config.toml
model = "image denoising autoencoder"
dataset = "regions of photos with short descriptions (Visual Genome)"
train_examples = 203450
image_size = 32
crop_scale_min = 0.7
horizontal_flip = true
translate = 0.12
color_jitter = 0.2
bottleneck = "denoising"
downsampling_factor = 8
encoder_arch = "mobilenet_v2"
encoder_norm = "batchnorm"
encoder_activation = "silu"
encoder_channel_attention = "eca"
encoder_drop_path = 0.2
encoder_depths = [3, 3, 3, 3]
encoder_kernel_size = 3
encoder_stem = "deep"
encoder_expansion = 3
encoder_widths = [16, 32, 64, 128]
loss = "l1"
latent_channels = 4
decoder_norm = "batchnorm"
decoder_activation = "gelu"
decoder_widths = [48, 96, 144, 192]
decoder_blocks_per_level = 1
decoder_block = "plain"
decoder_attention = false
decoder_upsampling = "nearest_conv"
init = "torch_default"
residual_init = "none"
optimizer = "soap"
beta2 = 0.99
lr = 0.0027
beta1 = 0.9
shampoo_beta = 0.99
eps = 1e-08
precondition_frequency = 16
max_precond_dim = 1536
merge_dims = true
one_sided = false
adamw_lr_other_params = 0.0014
grad_clip = 5.0
steps = 4900
batch_size = 256
epochs = 6.2
lr_schedule = "cosine"
final_lr_fraction = 0
warmup_steps = 240
weight_decay = 0.2
adamw_weight_decay_other_params = 0.05
Rows from block 2 of the decoder of a small image denoising autoencoder, named by matrix and row number. Each number is 200 + 40 x the weight over its row's rms, rounded and kept within 0 to 999. All counts start at 0.
After each channel's rows are labels from the 100 images, of 14848, where the channel reaches its highest value: "colour at peak" is the nearest of a few named colours to the mean colour under the peak. Only what is clearly more common there than usual is listed. The data: regions of photos with short descriptions (Visual Genome).
# conv: 3x3 conv (decoder.decb.0.0.conv.weight, 144x144x3x3, each kernel summed), inputs 72-143

conv.50,232,194,211,169,235,298,216,156,157,179,252,111,165,130,220,266,157,209,259,210,240,150,198,139,166,179,226,146,198,139,258,219,175,162,246,194,203,199,216,184,210,223,219,204,240,245,224,133,185,115,128,160,213,209,206,193,203,197,182,259,178,217,244,163,155,226,282,232,205,177,260,200
colour at peak: white; pink

conv.49,257,124,216,147,235,229,147,249,231,209,170,227,159,197,209,200,188,209,251,187,271,122,201,192,212,163,249,243,211,234,148,244,175,247,209,242,246,191,114,212,131,231,234,174,224,223,227,166,190,170,187,240,200,230,242,145,258,151,170,160,209,206,303,247,262,198,198,158,140,182,244,172
colour at peak: white

conv.34,226,228,191,169,192,167,246,189,207,215,239,170,162,194,174,224,158,181,177,181,103,157,167,191,270,212,128,281,183,189,158,172,185,232,259,230,193,220,257,210,222,288,163,142,139,201,189,178,236,156,155,227,209,144,196,175,218,244,242,162,168,209,181,200,197,222,211,284,193,245,216,244
colour at peak: black

conv.21,135,189,188,201,175,180,133,200,179,200,181,172,200,181,213,164,213,199,253,210,209,176,182,185,109,216,219,196,231,220,256,158,212,201,211,177,136,273,177,183,156,188,259,209,154,193,209,197,215,235,155,206,281,160,212,168,197,223,324,257,190,194,262,182,216,203,258,243,293,233,234,203
colour at peak: white

conv.13,139,180,158,230,230,208,210,194,205,206,207,208,271,197,178,252,205,209,144,229,237,96,196,170,159,187,169,180,292,184,202,128,202,142,201,255,254,184,212,221,139,240,217,243,185,165,160,202,204,144,114,191,197,198,237,199,140,186,246,207,272,118,126,261,221,170,157,224,174,180,92,146
colour at peak: black

conv.31,290,147,204,175,187,191,256,215,153,140,253,187,182,201,215,260,235,171,205,122,154,247,262,265,186,209,212,211,197,233,196,206,210,236,238,139,162,196,221,195,209,219,192,212,224,195,220,225,205,147,207,208,160,193,201,208,194,180,81,219,226,195,133,276,157,228,140,182,240,234,157,192
colour at peak: white; cyan

conv.54,254,285,169,148,203,216,189,221,178,200,185,173,274,211,148,219,206,340,171,179,115,177,203,216,268,214,187,246,204,126,187,177,222,235,205,256,181,118,224,274,238,214,206,231,225,242,182,213,164,246,167,209,226,197,259,213,174,169,212,148,259,181,206,189,156,190,192,233,197,231,123,188
colour at peak: black

conv.99,131,136,148,286,183,214,210,231,156,223,233,184,213,193,222,200,124,150,197,160,273,246,250,259,206,238,250,166,240,150,197,175,182,212,188,176,210,222,191,174,216,150,209,187,188,100,234,168,210,182,211,198,194,259,238,245,121,223,231,237,184,237,198,179,269,173,151,137,102,230,238,210
colour at peak: black

conv.36,213,209,222,192,238,250,105,245,274,243,120,211,123,142,232,150,164,235,200,182,213,278,188,160,160,156,212,236,184,157,201,167,219,162,250,135,160,243,192,162,202,242,225,168,236,162,204,202,255,209,286,125,243,245,206,263,246,247,172,227,160,189,255,248,220,158,230,141,175,251,195,225
colour at peak: white

conv.89,251,260,148,168,175,250,227,174,200,127,172,188,232,196,227,199,155,177,292,195,161,206,179,140,172,172,163,194,190,236,224,202,212,268,315,128,158,166,182,210,233,279,163,254,211,251,235,237,189,176,207,209,241,178,172,220,209,230,240,199,199,216,175,270,196,246,186,242,184,147,231,256
colour at peak: white

conv.71,136,195,215,226,188,225,207,225,202,166,161,93,154,247,208,213,140,168,207,215,193,192,186,199,193,229,219,156,284,250,151,197,109,163,158,232,117,177,179,152,267,215,196,228,263,206,181,193,234,203,203,227,222,242,242,222,166,177,245,129,219,308,196,224,136,189,198,212,221,275,242,227
colour at peak: black

conv.17,241,216,179,235,200,281,260,196,170,216,252,235,236,219,187,192,181,260,181,153,260,159,287,206,210,269,228,273,217,149,252,230,219,277,247,195,238,258,239,267,142,228,186,162,216,187,214,213,147,229,212,166,178,171,170,220,171,153,240,271,196,165,224,160,196,206,265,227,207,143,125,197
colour at peak: black

conv.113,210,266,216,250,148,135,187,149,181,272,260,233,113,239,212,225,247,169,237,193,286,171,160,160,204,188,215,219,234,244,168,148,255,231,208,139,193,203,154,191,190,222,199,129,212,223,222,216,235,244,197,285,175,247,166,293,269,197,254,213,219,191,144,258,206,228,214,180,226,142,139,266
colour at peak: white

conv.80,207,185,153,207,192,231,145,197,163,196,243,217,243,234,219,241,240,146,297,199,141,206,175,232,175,211,216,172,184,184,192,279,255,236,201,161,200,230,208,200,153,260,179,276,214,201,138,171,203,174,182,228,203,141,221,125,200,222,205,215,253,149,253,215,150,136,307,246,264,245,212,248
colour at peak: black

conv.60,140,183,215,252,264,188,179,217,260,241,208,196,198,167,236,233,239,156,128,225,213,229,228,188,224,204,220,250,192,186,175,259,204,186,114,125,207,189,207,242,185,191,211,171,171,147,173,227,130,176,255,156,183,233,181,159,159,186,259,167,167,182,167,195,215,143,213,137,255,194,206,217
colour at peak: black

conv.62,244,252,210,174,163,196,201,166,269,179,224,129,194,145,196,144,146,215,172,200,211,205,176,195,226,117,226,250,203,226,252,136,231,187,257,207,181,174,158,167,162,290,151,173,252,277,179,168,198,176,169,242,169,164,254,195,237,221,243,187,212,235,180,207,215,164,216,230,203,215,233,223
colour at peak: white

conv.6,193,222,206,109,183,225,272,250,198,195,276,218,230,224,242,187,155,152,187,237,168,259,245,245,206,141,127,218,127,280,196,220,161,164,143,150,235,210,228,200,202,123,217,155,116,181,108,186,241,232,179,243,221,214,256,300,243,188,154,169,213,154,206,140,178,217,187,214,209,220,190,186
colour at peak: black

conv.125,216,236,174,199,153,167,226,231,180,251,193,218,185,147,166,152,216,214,211,242,189,231,173,156,222,153,168,159,157,237,227,209,264,237,209,184,274,163,205,231,177,177,268,193,210,203,205,242,210,262,190,200,185,157,252,217,226,124,223,162,186,209,237,177,196,231,166,202,139,167,224,176
colour at peak: white

conv.90,230,196,277,234,193,207,142,94,250,185,183,193,176,250,204,211,221,196,157,172,200,225,279,211,177,226,207,231,175,209,218,139,277,282,196,242,147,226,178,216,195,201,210,218,218,207,213,263,86,208,221,195,187,266,177,166,202,285,162,194,151,209,252,227,151,209,180,126,235,179,178,157
colour at peak: white

conv.87,212,198,246,237,138,182,209,226,185,216,207,150,184,142,200,247,164,196,208,191,261,190,195,256,135,112,257,259,224,232,234,206,201,237,178,194,258,222,190,213,205,267,231,238,246,223,147,178,178,197,240,184,227,177,235,172,277,236,178,313,184,228,150,198,165,280,225,179,227,214,181,288
colour at peak: white

conv.15,197,170,177,202,244,195,212,213,244,246,206,232,236,141,173,243,165,49,193,161,169,241,218,172,224,98,150,144,218,203,184,226,207,161,175,128,261,90,161,249,225,181,242,220,138,204,130,180,143,187,236,185,201,210,227,281,221,162,178,149,130,184,223,174,299,254,176,248,151,208,216,243
colour at peak: black

conv.51,204,219,167,212,257,265,198,228,180,171,176,190,194,168,183,236,147,239,214,220,210,192,181,112,299,205,273,223,183,198,182,119,122,187,229,191,194,211,291,220,217,284,160,195,162,179,274,145,190,155,141,230,186,169,217,201,224,214,202,168,210,239,143,168,214,151,237,280,218,194,228,192
colour at peak: black

conv.85,160,223,228,195,158,204,244,244,95,193,184,210,167,162,230,212,196,152,254,251,224,200,202,203,230,268,206,166,193,137,238,164,207,174,182,154,275,287,234,178,160,148,233,180,210,127,223,207,187,179,206,121,183,239,167,153,145,207,232,213,215,266,196,151,338,175,236,159,173,174,162,186
colour at peak: black

conv.20,183,164,190,166,260,134,246,206,171,164,182,171,254,161,175,148,222,232,209,156,185,148,201,203,236,171,233,203,161,112,171,191,144,168,215,207,206,88,158,248,184,273,262,212,270,217,226,206,183,138,145,144,219,211,176,167,248,170,190,195,247,194,173,184,197,189,159,131,181,206,237,205
colour at peak: black

conv.59,246,226,216,170,191,180,229,248,181,158,238,64,166,198,179,284,294,236,206,133,173,221,201,176,200,298,248,186,240,179,160,180,270,241,215,136,132,214,236,261,166,148,225,145,192,181,177,135,223,199,132,186,172,219,180,170,189,221,243,183,191,173,148,184,139,200,200,211,269,216,171,250
colour at peak: black

conv.40,164,155,215,232,205,136,193,212,293,203,168,280,225,155,232,186,225,138,196,165,176,171,213,249,178,206,205,251,146,214,302,289,143,189,142,183,222,144,145,197,284,252,232,207,188,266,230,229,179,259,211,199,232,166,231,224,196,162,195,185,221,256,201,194,177,246,135,159,152,224,192,176
colour at peak: white

conv.83,260,162,132,154,248,154,236,310,154,241,188,138,166,158,149,98,230,195,171,211,178,193,187,215,171,226,207,215,199,183,127,208,214,146,141,132,242,235,214,173,212,155,217,134,210,248,212,266,261,134,179,310,177,249,249,204,198,176,222,253,260,147,140,170,283,186,200,233,213,137,290,223
colour at peak: black

conv.112,239,167,228,150,119,215,199,189,237,225,206,128,156,215,193,182,196,212,128,213,155,205,193,181,126,183,189,284,192,246,173,202,250,216,146,156,154,299,205,173,171,156,181,227,207,235,220,268,132,237,239,255,231,154,220,239,252,321,245,226,159,197,228,106,191,150,200,260,239,193,192,136
colour at peak: white

conv.122,121,211,280,172,149,233,176,269,124,165,180,177,196,226,186,137,147,194,210,199,291,132,207,208,263,205,274,167,236,214,210,239,211,193,165,147,177,208,238,279,142,187,217,95,215,125,144,199,250,185,160,236,186,256,192,229,249,158,156,183,216,218,211,201,239,178,254,217,242,144,208,207
colour at peak: black

conv.79,169,234,214,179,251,180,251,222,200,154,188,99,282,219,249,156,154,192,131,265,179,176,223,192,225,194,221,244,253,213,168,222,172,206,244,240,168,298,176,205,124,237,207,158,165,162,243,231,170,193,241,230,189,147,248,177,215,140,221,187,168,170,155,191,151,208,174,141,242,149,215,234
colour at peak: black