Rows from block 9 of the encoder, named by matrix and row number. Each number is 128 + 32 x the weight over its row's rms, rounded and kept within 0 to 255. All counts start at 0. Numbers have three digits each. After the name is the row's rms in percent of the matrix's.
# convs2: project pointwise conv (encoder.blocks.9.convs.2.weight, 128x192x1x1), inputs 96-191
convs2.51 079:133117131120099127067147111127142105100159114138124141129063115141205147160113130182143070134111080153127119198141113169112094141100145147053106154107158106189117144115096129100079117149132115156148177112132087081102111121130065150152081085073113128129136072098121160129142110150129150125
convs2.52 111:081153177099077144081113100134168160134203104080116191095117117135118117155085122182134115111137109129163110139128115178101142169100113118154076081127144135067193147141152121086067167150145147077180153133142125084083122132096126129116185126115145120166131105089158172178079118138049172209
convs2.53 093:120115153124109192105099152156150109098166069068131108113129147165128205118147083111135147178104142124171155153109136141090211186149126123072140119160140140169137083126157097126125123161102143138086102096084142192098112133240127108117122178084174127156147127160097116124090096132132139111
convs2.54 089:112100077094152113120192121148133175109161195125157105155133157018139089178122112117144163112120136119176161183124045142125166121153098104122116162138133126087122126082156121129203136100160125109150120083145163086168139093154099145137167105102116152148114150114107058184088092108084127136
convs2.55 101:152157155145164107117194099120116137125157046105134084141141191147192174205176126156154117177115108091114069106086109133100199101120164123138136146120134145124165123114138120077093141142132109131107162159174156114135112134135119183161196130108096095138143060109129128128121142111138107114
convs2.56 095:151088153191137081076089158145051166186075141162112155174128128165072110121125116065162146061095126176124143154119128123117144187137096090121121166106123113108109141121168164083123083080119112140128138176167087119090142166106156131134149154083132119175087097100106103147132141096115084183
convs2.57 092:103105130100076078049095141135148100133132144113078120080099079166146206095218132084146100129109091147119115124122135129122101156140089113129089068143115000094123143145141174160151104158124072095175135164114091160084125136171162098132165087113125132114144169127109130162056142152129151091
convs2.58 120:216122105133207139135088145134151158140101121118131092151186122131135125132184168137123201134135135140139087106134090115152077140081158135114121115101126163134132126138070157138118184111092110160142164148110109123142194125191152136125123095108130090105093129133149125108149091078147119114
convs2.59 106:118133127103112141143029124140035110118096127151126161115080146206093154064115110055099104115091142140115149115115166154132188196170096144095103108147113140044139091159118130174133120099126091133153102148115142132094084093121113145140186145110124155159144130110118127168108153106093140148
convs2.60 101:145097126164147165146110126093138155089085127085112149160101125066099152073134211107145092124122125105114150141144164174142134143117170105120126138114116205076133072122119122154099126112225118137093132153143117120120140166106115134136121157122160116132102091113122091117137134120136190143
convs2.61 106:088132102149096163182146115125133104084068136133131114157158152095102138168155136150134068172140091132117139153128110083128190082141117148188093163124188147098118084075131105103123172088091154138063102143137117095101156094149159138124121097130125160106130068104127173139133091125152085166
convs2.62 077:169110112194068075233180056137176126181132190126130143175119186145140114217099154143160152121165144193163138174166126105152141098160132143119131179118160200103137129040120110125153109178102144128163149114129171143141117149124139098097090105155135139135134101123151138174097156141159138137
convs2.63 126:144150176130103187156175120125241094147132134140142144096147068167110083088146153132138132161166112150131100118088137173143131163089156133095118130091141153157118115099108141109168155116136120127097185112155183147151156130158115119112124083117126106109164076169146109154145104110070114128
convs2.64 115:135149143164164118058052145101138112158019127104183139124138128112147110105065147189098081111123144060127120126161154056168162105111098088146154082168156180154117148139143125139132150176080070154155097140129056130121153118083125137161166171155144149155081134145125100099134129120174147074
convs2.65 086:182107129111174099057167151139152092094128179137115137130128066122144105183144203185122119065142138139118186158158157105149051062119152107111130110041109067095143122124129169134144111142111110148175104128076114115132103094145144074152106128169111122139113166099144112107133108170144126194
convs2.66 119:181168116112133097096145125132189153118144193093138124135130141096173149136100133180163150085128162094151083167163113109104051063102144090166109151123144181127135144107141137103162097138125169135112095081188092092155150117124097109141114116171109144093123128130142094052169115133146128102
convs2.67 109:122146186111145154144145124156159095149160179120155163131175164162105136157245182148124079104119141134140096106126192168129073098086171158154132178115137079170183187133146119091127162110096107125102102073120079136144166149174105164133068110124141116143149158115126101091140140081121102077
convs2.68 088:217151180126124104112128114111156098133189111137132154116010119127139084147196130125188164095106111133135107168085173152141135157121187141084119102112113129169138140156165118136114147119140125122120115134142100141075103115104110101080148104152065143130179156114151137103143132089136102163
convs2.69 085:148058090161134134162128123098156144096117142168144101166117080082134086089122109100103178125121130094110117150141114116176089118134135119130131177158140173178113097090102129150155090085158109154127125126133084126125144100159114130108160168150125163092123106116149160119121143158166134083
convs2.70 080:127140134127162204121117161141141143078086128136094121166125083188176138134075181133124127116138148205124112103162188210148117130141140093067157139105141095128137146162116156121157137081110143125113134122139158070100120115087136115139154127085110135133140128169108214135155147155141079123
convs2.71 082:148109124079143150092090162122086137072089143117094103144181076173063171169094144154141135155146189099104142122138166178119104081105130122132139086115141046177120122107139147108151162102129134115156153116170100066142129137190069115099132094106066137168109144169135029128106170151133112056
convs2.72 102:122100127091156111125121111100164151126149086157115153119041135108096132121162146143065152124124184084111139136130133171129124120126166151082131074112121123156151110161078105167087108151067185111142128096081169143099157119154129184095191138135101146175139033147111120145129111114109136131
convs2.73 102:080107100192142109089126098127143109129084121115158145125115201028055072129097178158126187104158058116109175118149107123092155156141120084135127122128140073177130088113143162115115110143196095138116099164134166150138186136064130100152144096144116126105116091168158150136134113147130086058
convs2.74 108:097134132114161180139151128142150092081084157149120140193167117177111166144158149098149172111135176131150120150167106131142103217112158109096100163148136184163089113109130123094119092102100101137123147125182177164096135095177127126136154123128093162132158077159122120118161115110139130125
convs2.75 097:210118110134185201150148184155141123161139135147128142129120108140101181137152124134106132142126162175124170081091075144106176122094172095102086125073185107206113096127094105114137105140138149139040160164089123164108166134137142090126117137131096088083098076167135074055131089141153179225
convs2.76 118:087130129141167146156105136141037147127152096149126115152066174096157144151092080131122098129104110182133206153126147126136150139192111139030128105110119164052119128113165110138119136123145148118136131142147080134136140139105127128079144170114181144144100107071162162149100172105126122190
convs2.77 104:131091119133199068127129162139038104155164153128127112114095144142113117201114088160115109146111150100130133150116141099164107087134121124132102105126133070149112124162111141127159134127131140085143112143158123135107124083088098169133097104123118153100121087179105111152110142135100140066
convs2.78 104:094153108140139134120096146115149108100136068157135162106160152104155088200114124071101127132108104089123126100121125134114145099126125144200162014120121111044128142126120140103194158123134165110181053137146210144141147182129095145154115148172096130120135127103159107085127117110120138189
convs2.79 105:115150143160131095140162112136173122154154130091143125110102184077107123120097141133113134072152178090186121150160107129092122205117123129109128111195119166156115181112076126095155142126157131149121089124179141121179164133140137102083145087118131184124116145090131038123117153116169192083
convs2.80 124:100096200144123178139152152119205152150001134138118077215175133082139113155139131138117169171154137119139128141148137074110110090136118169165167194194134197123158189133121096123169119138089118093088108123173115147098096116156135155126109138115199143128130174091157141094169125120177125051