{
  "dataset": "regions of photos with short descriptions (Visual Genome)",
  "train_examples": 203450,
  "image_size": 32,
  "crop_scale_min": 0.7,
  "horizontal_flip": true,
  "translate": 0.12,
  "encoder_widths": [16, 32, 64, 128],
  "loss": "l1",
  "latent_channels": 4,
  "decoder_block": "plain",
  "decoder_upsampling": "nearest_conv",
  "optimizer": "soap",
  "eps": 1e-08,
  "final_lr_fraction": 0,
  "adamw_weight_decay_other_params": 0.05
}
Rows from block 2 of the decoder of a small image denoising autoencoder, named by matrix and row number. Each number is 128 + 24 x the weight over its row's rms, rounded and kept within 0 to 255. All counts start at 0.
After each channel's rows are labels from the 100 images, of 14848, where the channel reaches its highest value: "responds to" is what is common among them. Only what is clearly more common there than usual is listed. The data: regions of photos with short descriptions (Visual Genome). In brackets: how many of the 100, against the usual share in percent.
# conv: 3x3 conv (decoder.decb.0.0.conv.weight, 144x144x3x3, each kernel summed), inputs 0-71

conv.69 [125 107 146 172 123 159 147 102 107 130 137 116 165 120  94 155 133 134 125  63 126 135 110 108 107 130 126 132 107 173 137 131 163 103 113 142 131 117 147 131 129 138 159  86  64 129 156 129  71 131 167 134 123 141 126 146 101 141 126 110 166 200 102 125 104  93 154 102 145 155 158 130]
responds to: text has "blue" (31 vs 5)

conv.68 [142 133 115 187 183 135 119 134 165 141 146 130  89 165 143 131 140 135 118 166 116 140 123 122 111 124 129 119 114 159 118 120 111 129  91 175 132 113 134  99 169 123 126 155 116 103 152  74 122  87 109 101 129 115 149 125  89 134 139  86  90 105 143 161 127 149 114 113  98 166 124 160]
responds to: text has "red" (32 vs 4.2)

conv.97 [141 142 119 154 125 140 116  98  78 117 158 118 122 132 147  99 155 126 122  78 170 104 111 112 181 126 134 108 132 100 111 118 143 124 127 142 135 119 132 146 132 136 162 106  86 125  95 130 140  87 116 179  83  99 110 121 131 167 115 111 156  78 110 130 120 154 130 157 151 119 156 146]
responds to: text has "black" (32 vs 7.4)

conv.118 [105 160 142 110 119 148 140 148  94 132 133 135 133 113 150 130 140 141 116 144 128 136 144  95 143 125  80 121 131  84 120 135 156 108 143 139  86 157 142 169 137 117  86 135 103 107 119 131 140 118 164  92 112  85 146 124 101 149 137 116 115  97 108 154 132 134 127 148 159 158 140 105]
responds to: text has "black" (26 vs 7.4)

conv.121 [104  93 130 118 144 110 106  92  98 118 138 121 111 108 121 149  93 147  89 109 125 111  99 120 116 104 121 162 130 141 140 104 164 125 132 123 139 166 142 113 134  71 133 129 165 143 159 135 146 124 131 151  97 122 148 113  99 104 135  98 164  96 107 149 108 101  96 125 133 123 100 156]
responds to: text has "black" (30 vs 7.4)

conv.123 [132 112 139 116 146 128 130 130 159 112 160 140  53 109 158 149 142 128  91 117 121 122 138  88 134 131 123 147 108 133 130 113 107 112 127 173 135 124 144 117 118 119 141 173  78 143 117 156 122  80 139 105  92 138 137 120 136 144 119 138 136 107 132 120 135 156 144  92 120 124 100 114]
responds to: text has "black" (26 vs 7.4)

conv.4 [ 98 190 106 126 131  97 129  94 109 114 112 162 108 119 126 121 167 126 108 158 147 131 100 153 139 118 164 107  74 162 108 130 179 108 163 122 153 127 125 144 144 135 123 114  60 129 112 172 168 100 141 126 123 105 145 162 141 106 136 136 146 101 132 165  99 144 157 156 181 116 145  85]
responds to: text has "black" (27 vs 7.4)

conv.35 [153 151  84 112 143 143  97 160 112 126 141 121 141 112  72 112 163  85 123  99 145 164  97 138 190 143  95 177 121 143 107  98 115 111 116 133 160 140 129 129 134 141 122 119 103 126 116 127 138 119 104 177 125 146 139 122 116 162 137 184  99 120 134 155 133 130 129 130  94 127 132 107]
responds to: text has "red" (26 vs 4.2)

conv.117 [ 99 140 129 135 122 141  94  97 120 125 119 144  79 101 177 196 141 148 141  99 166 119 137 100 143 145 131 115  98  84 132  92 100 108 159 160 135 150 105 137 121 127 127 127 130 135 119 144 104 111 138 153 100 144 132 159 103 149 144 130 152 102 145 116 156 137 140 157 142 149 135 119]
responds to: text has "black" (26 vs 7.4)

conv.88 [ 94 100 146 157 162 134 151 143 116  88  96 105  97 119 154 151 132 123  93  85  84 119 137 117 141 114 125 162 132 133 111 151 128 110 157 192 132 112 147 148 151 141 130 173 142  94 108 108 174 113 119 131  92 137 113 125  81 129 157 145 150 142 110 163 119 145 134 131 157  77 102 105]
responds to: text has "black" (26 vs 7.4)

conv.28 [103 111 161 163 141 144 128 117 140 128 121 179 104 138 123  81 148 115 136 142 154 146 124  82 163 102 114 102 109 121 117 138 139 119 131 107 121 111  96 145 166 142 104 148 118 112 167 105 150 128 113 165 114  92 117  88 145 180 181 118 133  80 118 147 118 174 109 149 117 124 118 134]
responds to: text has "black" (27 vs 7.4)

conv.30 [131 117  87 162 120  96 114  77 129 163 125 150 135 134 102 134 126 118 100  93 136 140 136 152  84 138  97 141 133 137  85 152 150 148 183 133 128 139 112 158 130 149 100 172 115 148 137 171 154 124 122 149  90 130 139 142 130 159 111 121 155 121 134 128 113 101 136 155 146 154 149 134]
responds to: text has "black" (29 vs 7.4)

conv.64 [125 188 103 130  99 127 132 152 130 145 116 134 140 157 139 134 145 158 101 168 163 128 130 137 144 136 126 152 170 176 151 119 117 150 127 117 133 152 159  79 150 133 122 114 136 166 171  90 159 123 131 158 131  98 159 112  99 118  89 118 134  96 160 101 103 104 148 120 128 143  76 112]
responds to: text has "green" (28 vs 4.2)

conv.132 [125  76 158 151 131  86 105 135 127 103 129 139  90 111 127 156 103 122 102 144 162 153 129 128 175 113 136 156 168 139 151  76  88 115 142 156 113 128 145 106 126 134 127 157 122 116 137 150 123 121 119 112 104  72  82 159  90 130 154 151 115 104 109  82 106 171 111 120 115 109 111 113]
responds to: text has "black" (28 vs 7.4)

conv.27 [121 144  96 147 120 127 105 123 141 138 120 119 123 155 156 110 130 142 120 152 101 114 165 120 170 136 131 164 136 190 156 131 157 106  99 128 143 110 151  80 133  85 114 162 115 159 143  96 151 138 147 133 130 109 149 134  76 105  89 136  98 160 147 141  99  93 149 121 137 139  94 107]
responds to: text has "red" (25 vs 4.2)

conv.70 [121 148 118 150 112 116 114 128 107 106 105 112  83 100 126 182 108 151  69 115 138 132 123 130 118  85 113 141  73  59  86 112 155 147 146  84 139 146 130 144 120 149 127 166 158 140 115  98 121 102 121 101 153 128 119 162 112 123 134  75 126 115 119 122 142 138 135 151 127 137 163 124]
responds to: text has "black" (30 vs 7.4)