python train.py --model="image denoising autoencoder" --horizontal_flip=true --encoder_norm="batchnorm" --encoder_activation="silu" --encoder_channel_attention="eca" --encoder_drop_path=0.2 --decoder_block="plain" --decoder_upsampling="nearest_conv" --beta2=0.99 --lr=0.0027 --merge_dims=true --adamw_weight_decay_other_params=0.05
Rows from block 0 of the decoder of a small image denoising autoencoder, named by matrix and row number. Each number is 128 + 32 x the weight over its row's rms, rounded and kept within 0 to 255. All counts start at 0. After the name is the row's rms in percent of the matrix's.
After each channel's rows are labels from the 100 images, of 14848, where the channel reaches its highest value: "strongest on" is what is common among them; "colour at peak" is the nearest of a few named colours to the mean colour under the peak. Only what is clearly more common there than usual is listed. The data: regions of photos with short descriptions (Visual Genome).
# conv: 3x3 conv (decoder.mid.0.conv.weight, 192x192x3x3, each kernel summed), inputs 96-191

conv.106 092 [144  93 102 113  54 124 137 182  73 169  70 130 187  97 161 124 138 108 138 206 169  86  80 133 140 162 138 162 141 107 102 138 138 136 114 167 135 193 109 118 132  84 151 122 108 160 126 129 104 122 172 115 112 112 160 136 125 150 190 153  88 128 125 157 106  99  84  67 130 133 130 129  79  76  85 213 139 143 141 113 135 113 137 160 121  96 110 180 148 152 156 117 124 104  96 115]
strongest on: text has "black"
colour at peak: black

conv.38 101 [100 127 151 107 132 161 177  56 181 149 118 145 106  77 142 128 169 117  92 169 199 124 114 147 139 101 129 144 124 151  50  72 110  94 124 121 160 188  67  83 144 109  93 103  96 135  86 181  97 125 126 164 102  63 195 124 145 136  67  97 100 146 163 142 108 121 149 109 104 112  98 101 165  70 115 126 179 170 127 125 101  76 119 134  83 157  99 144 121 170 113 134 112 123 157  90]
strongest on: text has "black"
colour at peak: black

conv.182 093 [104 152  72 121 194 123  95 124 125 142 143 103 154 114 116 133  92 128 166 143 144 111 147 128 113 101 137  58 120 150 167 159 105 113 151 129 104 119 137 149 134  86 132  75 101 133 173 143 138 120  98  87  69  94 152  83 135 197 121 146  96 159 104 146 101  95 121 159 123 103 137 125 184 198 172 147 135 143 126 127  82 127 130  16 150 138 127 188 135 161 189 134 187 160 121 164]
strongest on: text has "red"
colour at peak: red

conv.190 091 [106  76 149 146 144 133 198 143 148 139 120 108 129 159 142 171 132 113 196 198  70 141 154 192 115 128 115 157  96 174 122 130 107  96 126 158 126 131  90 152 125  90  87 119 116  82 104 151  89 117  96  72 122 143 173  86 128 124 149 129 104 129 117 169  93 119 190  58  80 141 181 131  31 159 132 136 127 122  94  76 113 126 151 158 139 165  56 111 105 100 155 150  92 138 134 107]
strongest on: text has "red"
colour at peak: red

conv.171 100 [112  66 158 121 142 172 169 101 137 142 163 221 132 108 134  68 149 138  98 154  96 165 167  94 179 123 122 151 111  94  70 148 118 147 142 124 108  82 102 124 139 155 163 116 132 181 139 103 175 140 107  95  94 152 102 159 112 109  85 139 138 167  89 108 131 167 160 163 157 104 178 138  47 126 144 113 111 129 140 147  71 104 134 160  87 137 125 148 136 139 153  80  83 182 119 178]
strongest on: text has "black"
colour at peak: black

conv.15 100 [ 83  78 128 132 109 127 168  70 125 104 167 125 112  77  97 116 131 122 121 157 148 128 154 147  95  89  65 129 119 145  75 140 174 170 141 102 140 175 138 124 165  88 106  85 118  67 132 193 128 142 140 181  64 143 108 129 150 116 131  68  61 103  61 134 129 123 146  84 150 109 119 112 103 118 175 109 132 171  92 130 155 114 117 125 116 111 121 139 136  93  80 190 114 160  90 149]
strongest on: text has "blue"
colour at peak: white; cyan

conv.82 095 [143 158  94 146 136 183 234 119 116  91 140 123 113 159  80 132 109  76 144 144 158 100  93 134 135  86 142 118 130 140  62 141 151 119 139 114 149 143  35 152  85 120 116 100 148 111  92  67 136 158 151 179  98  86 106 167 138  91 112  78 121 157 159  76 160  78 141 134 135 118 132  90 102 110  89 138 138 183 116 103 159  72  75 173 143 149 144 145 102 124 171 124 146  98  92 103]
strongest on: text has "white"
colour at peak: white

conv.180 093 [126 219 168 155 129  95  97 115 102 115 152 121 168 166 106  47  80 132 162  77 100 200 157  89 167 138 103 133  78 121 104 145 131 114 123 158 203 100 193 105  86 167 138 161 112 145 153 106 149 100 130 162 139 134 127 140 140 139 187 192 141 113 110 144 167 107  75 130 121 104 106 111  28 157 157 136  92 116  94 133  91 130  79 113 125 107 131 115 142 142 153 104 110 139 161 117]
strongest on: text has "blue"
colour at peak: blue; cyan

conv.40 092 [ 89 148 105 107 129 112 118 166  75 113 115 186 169 212 125 139 134  77 130  86 117 167 179 104 150 123 116 196 116  64 114 161 107 129 141 153 166 171 112 194 147 125 102 124 109 132 107 145 126 123 136 159 147 109 113 110 134 162 134 121  70 139 118 119 123 148 169 140 157  57 114  82 121 108  64  76  93 125 198  39  90 157 101 109 108 107 131 142 163 116 137 126  93 205 136 133]
strongest on: text has "blue"
colour at peak: blue; cyan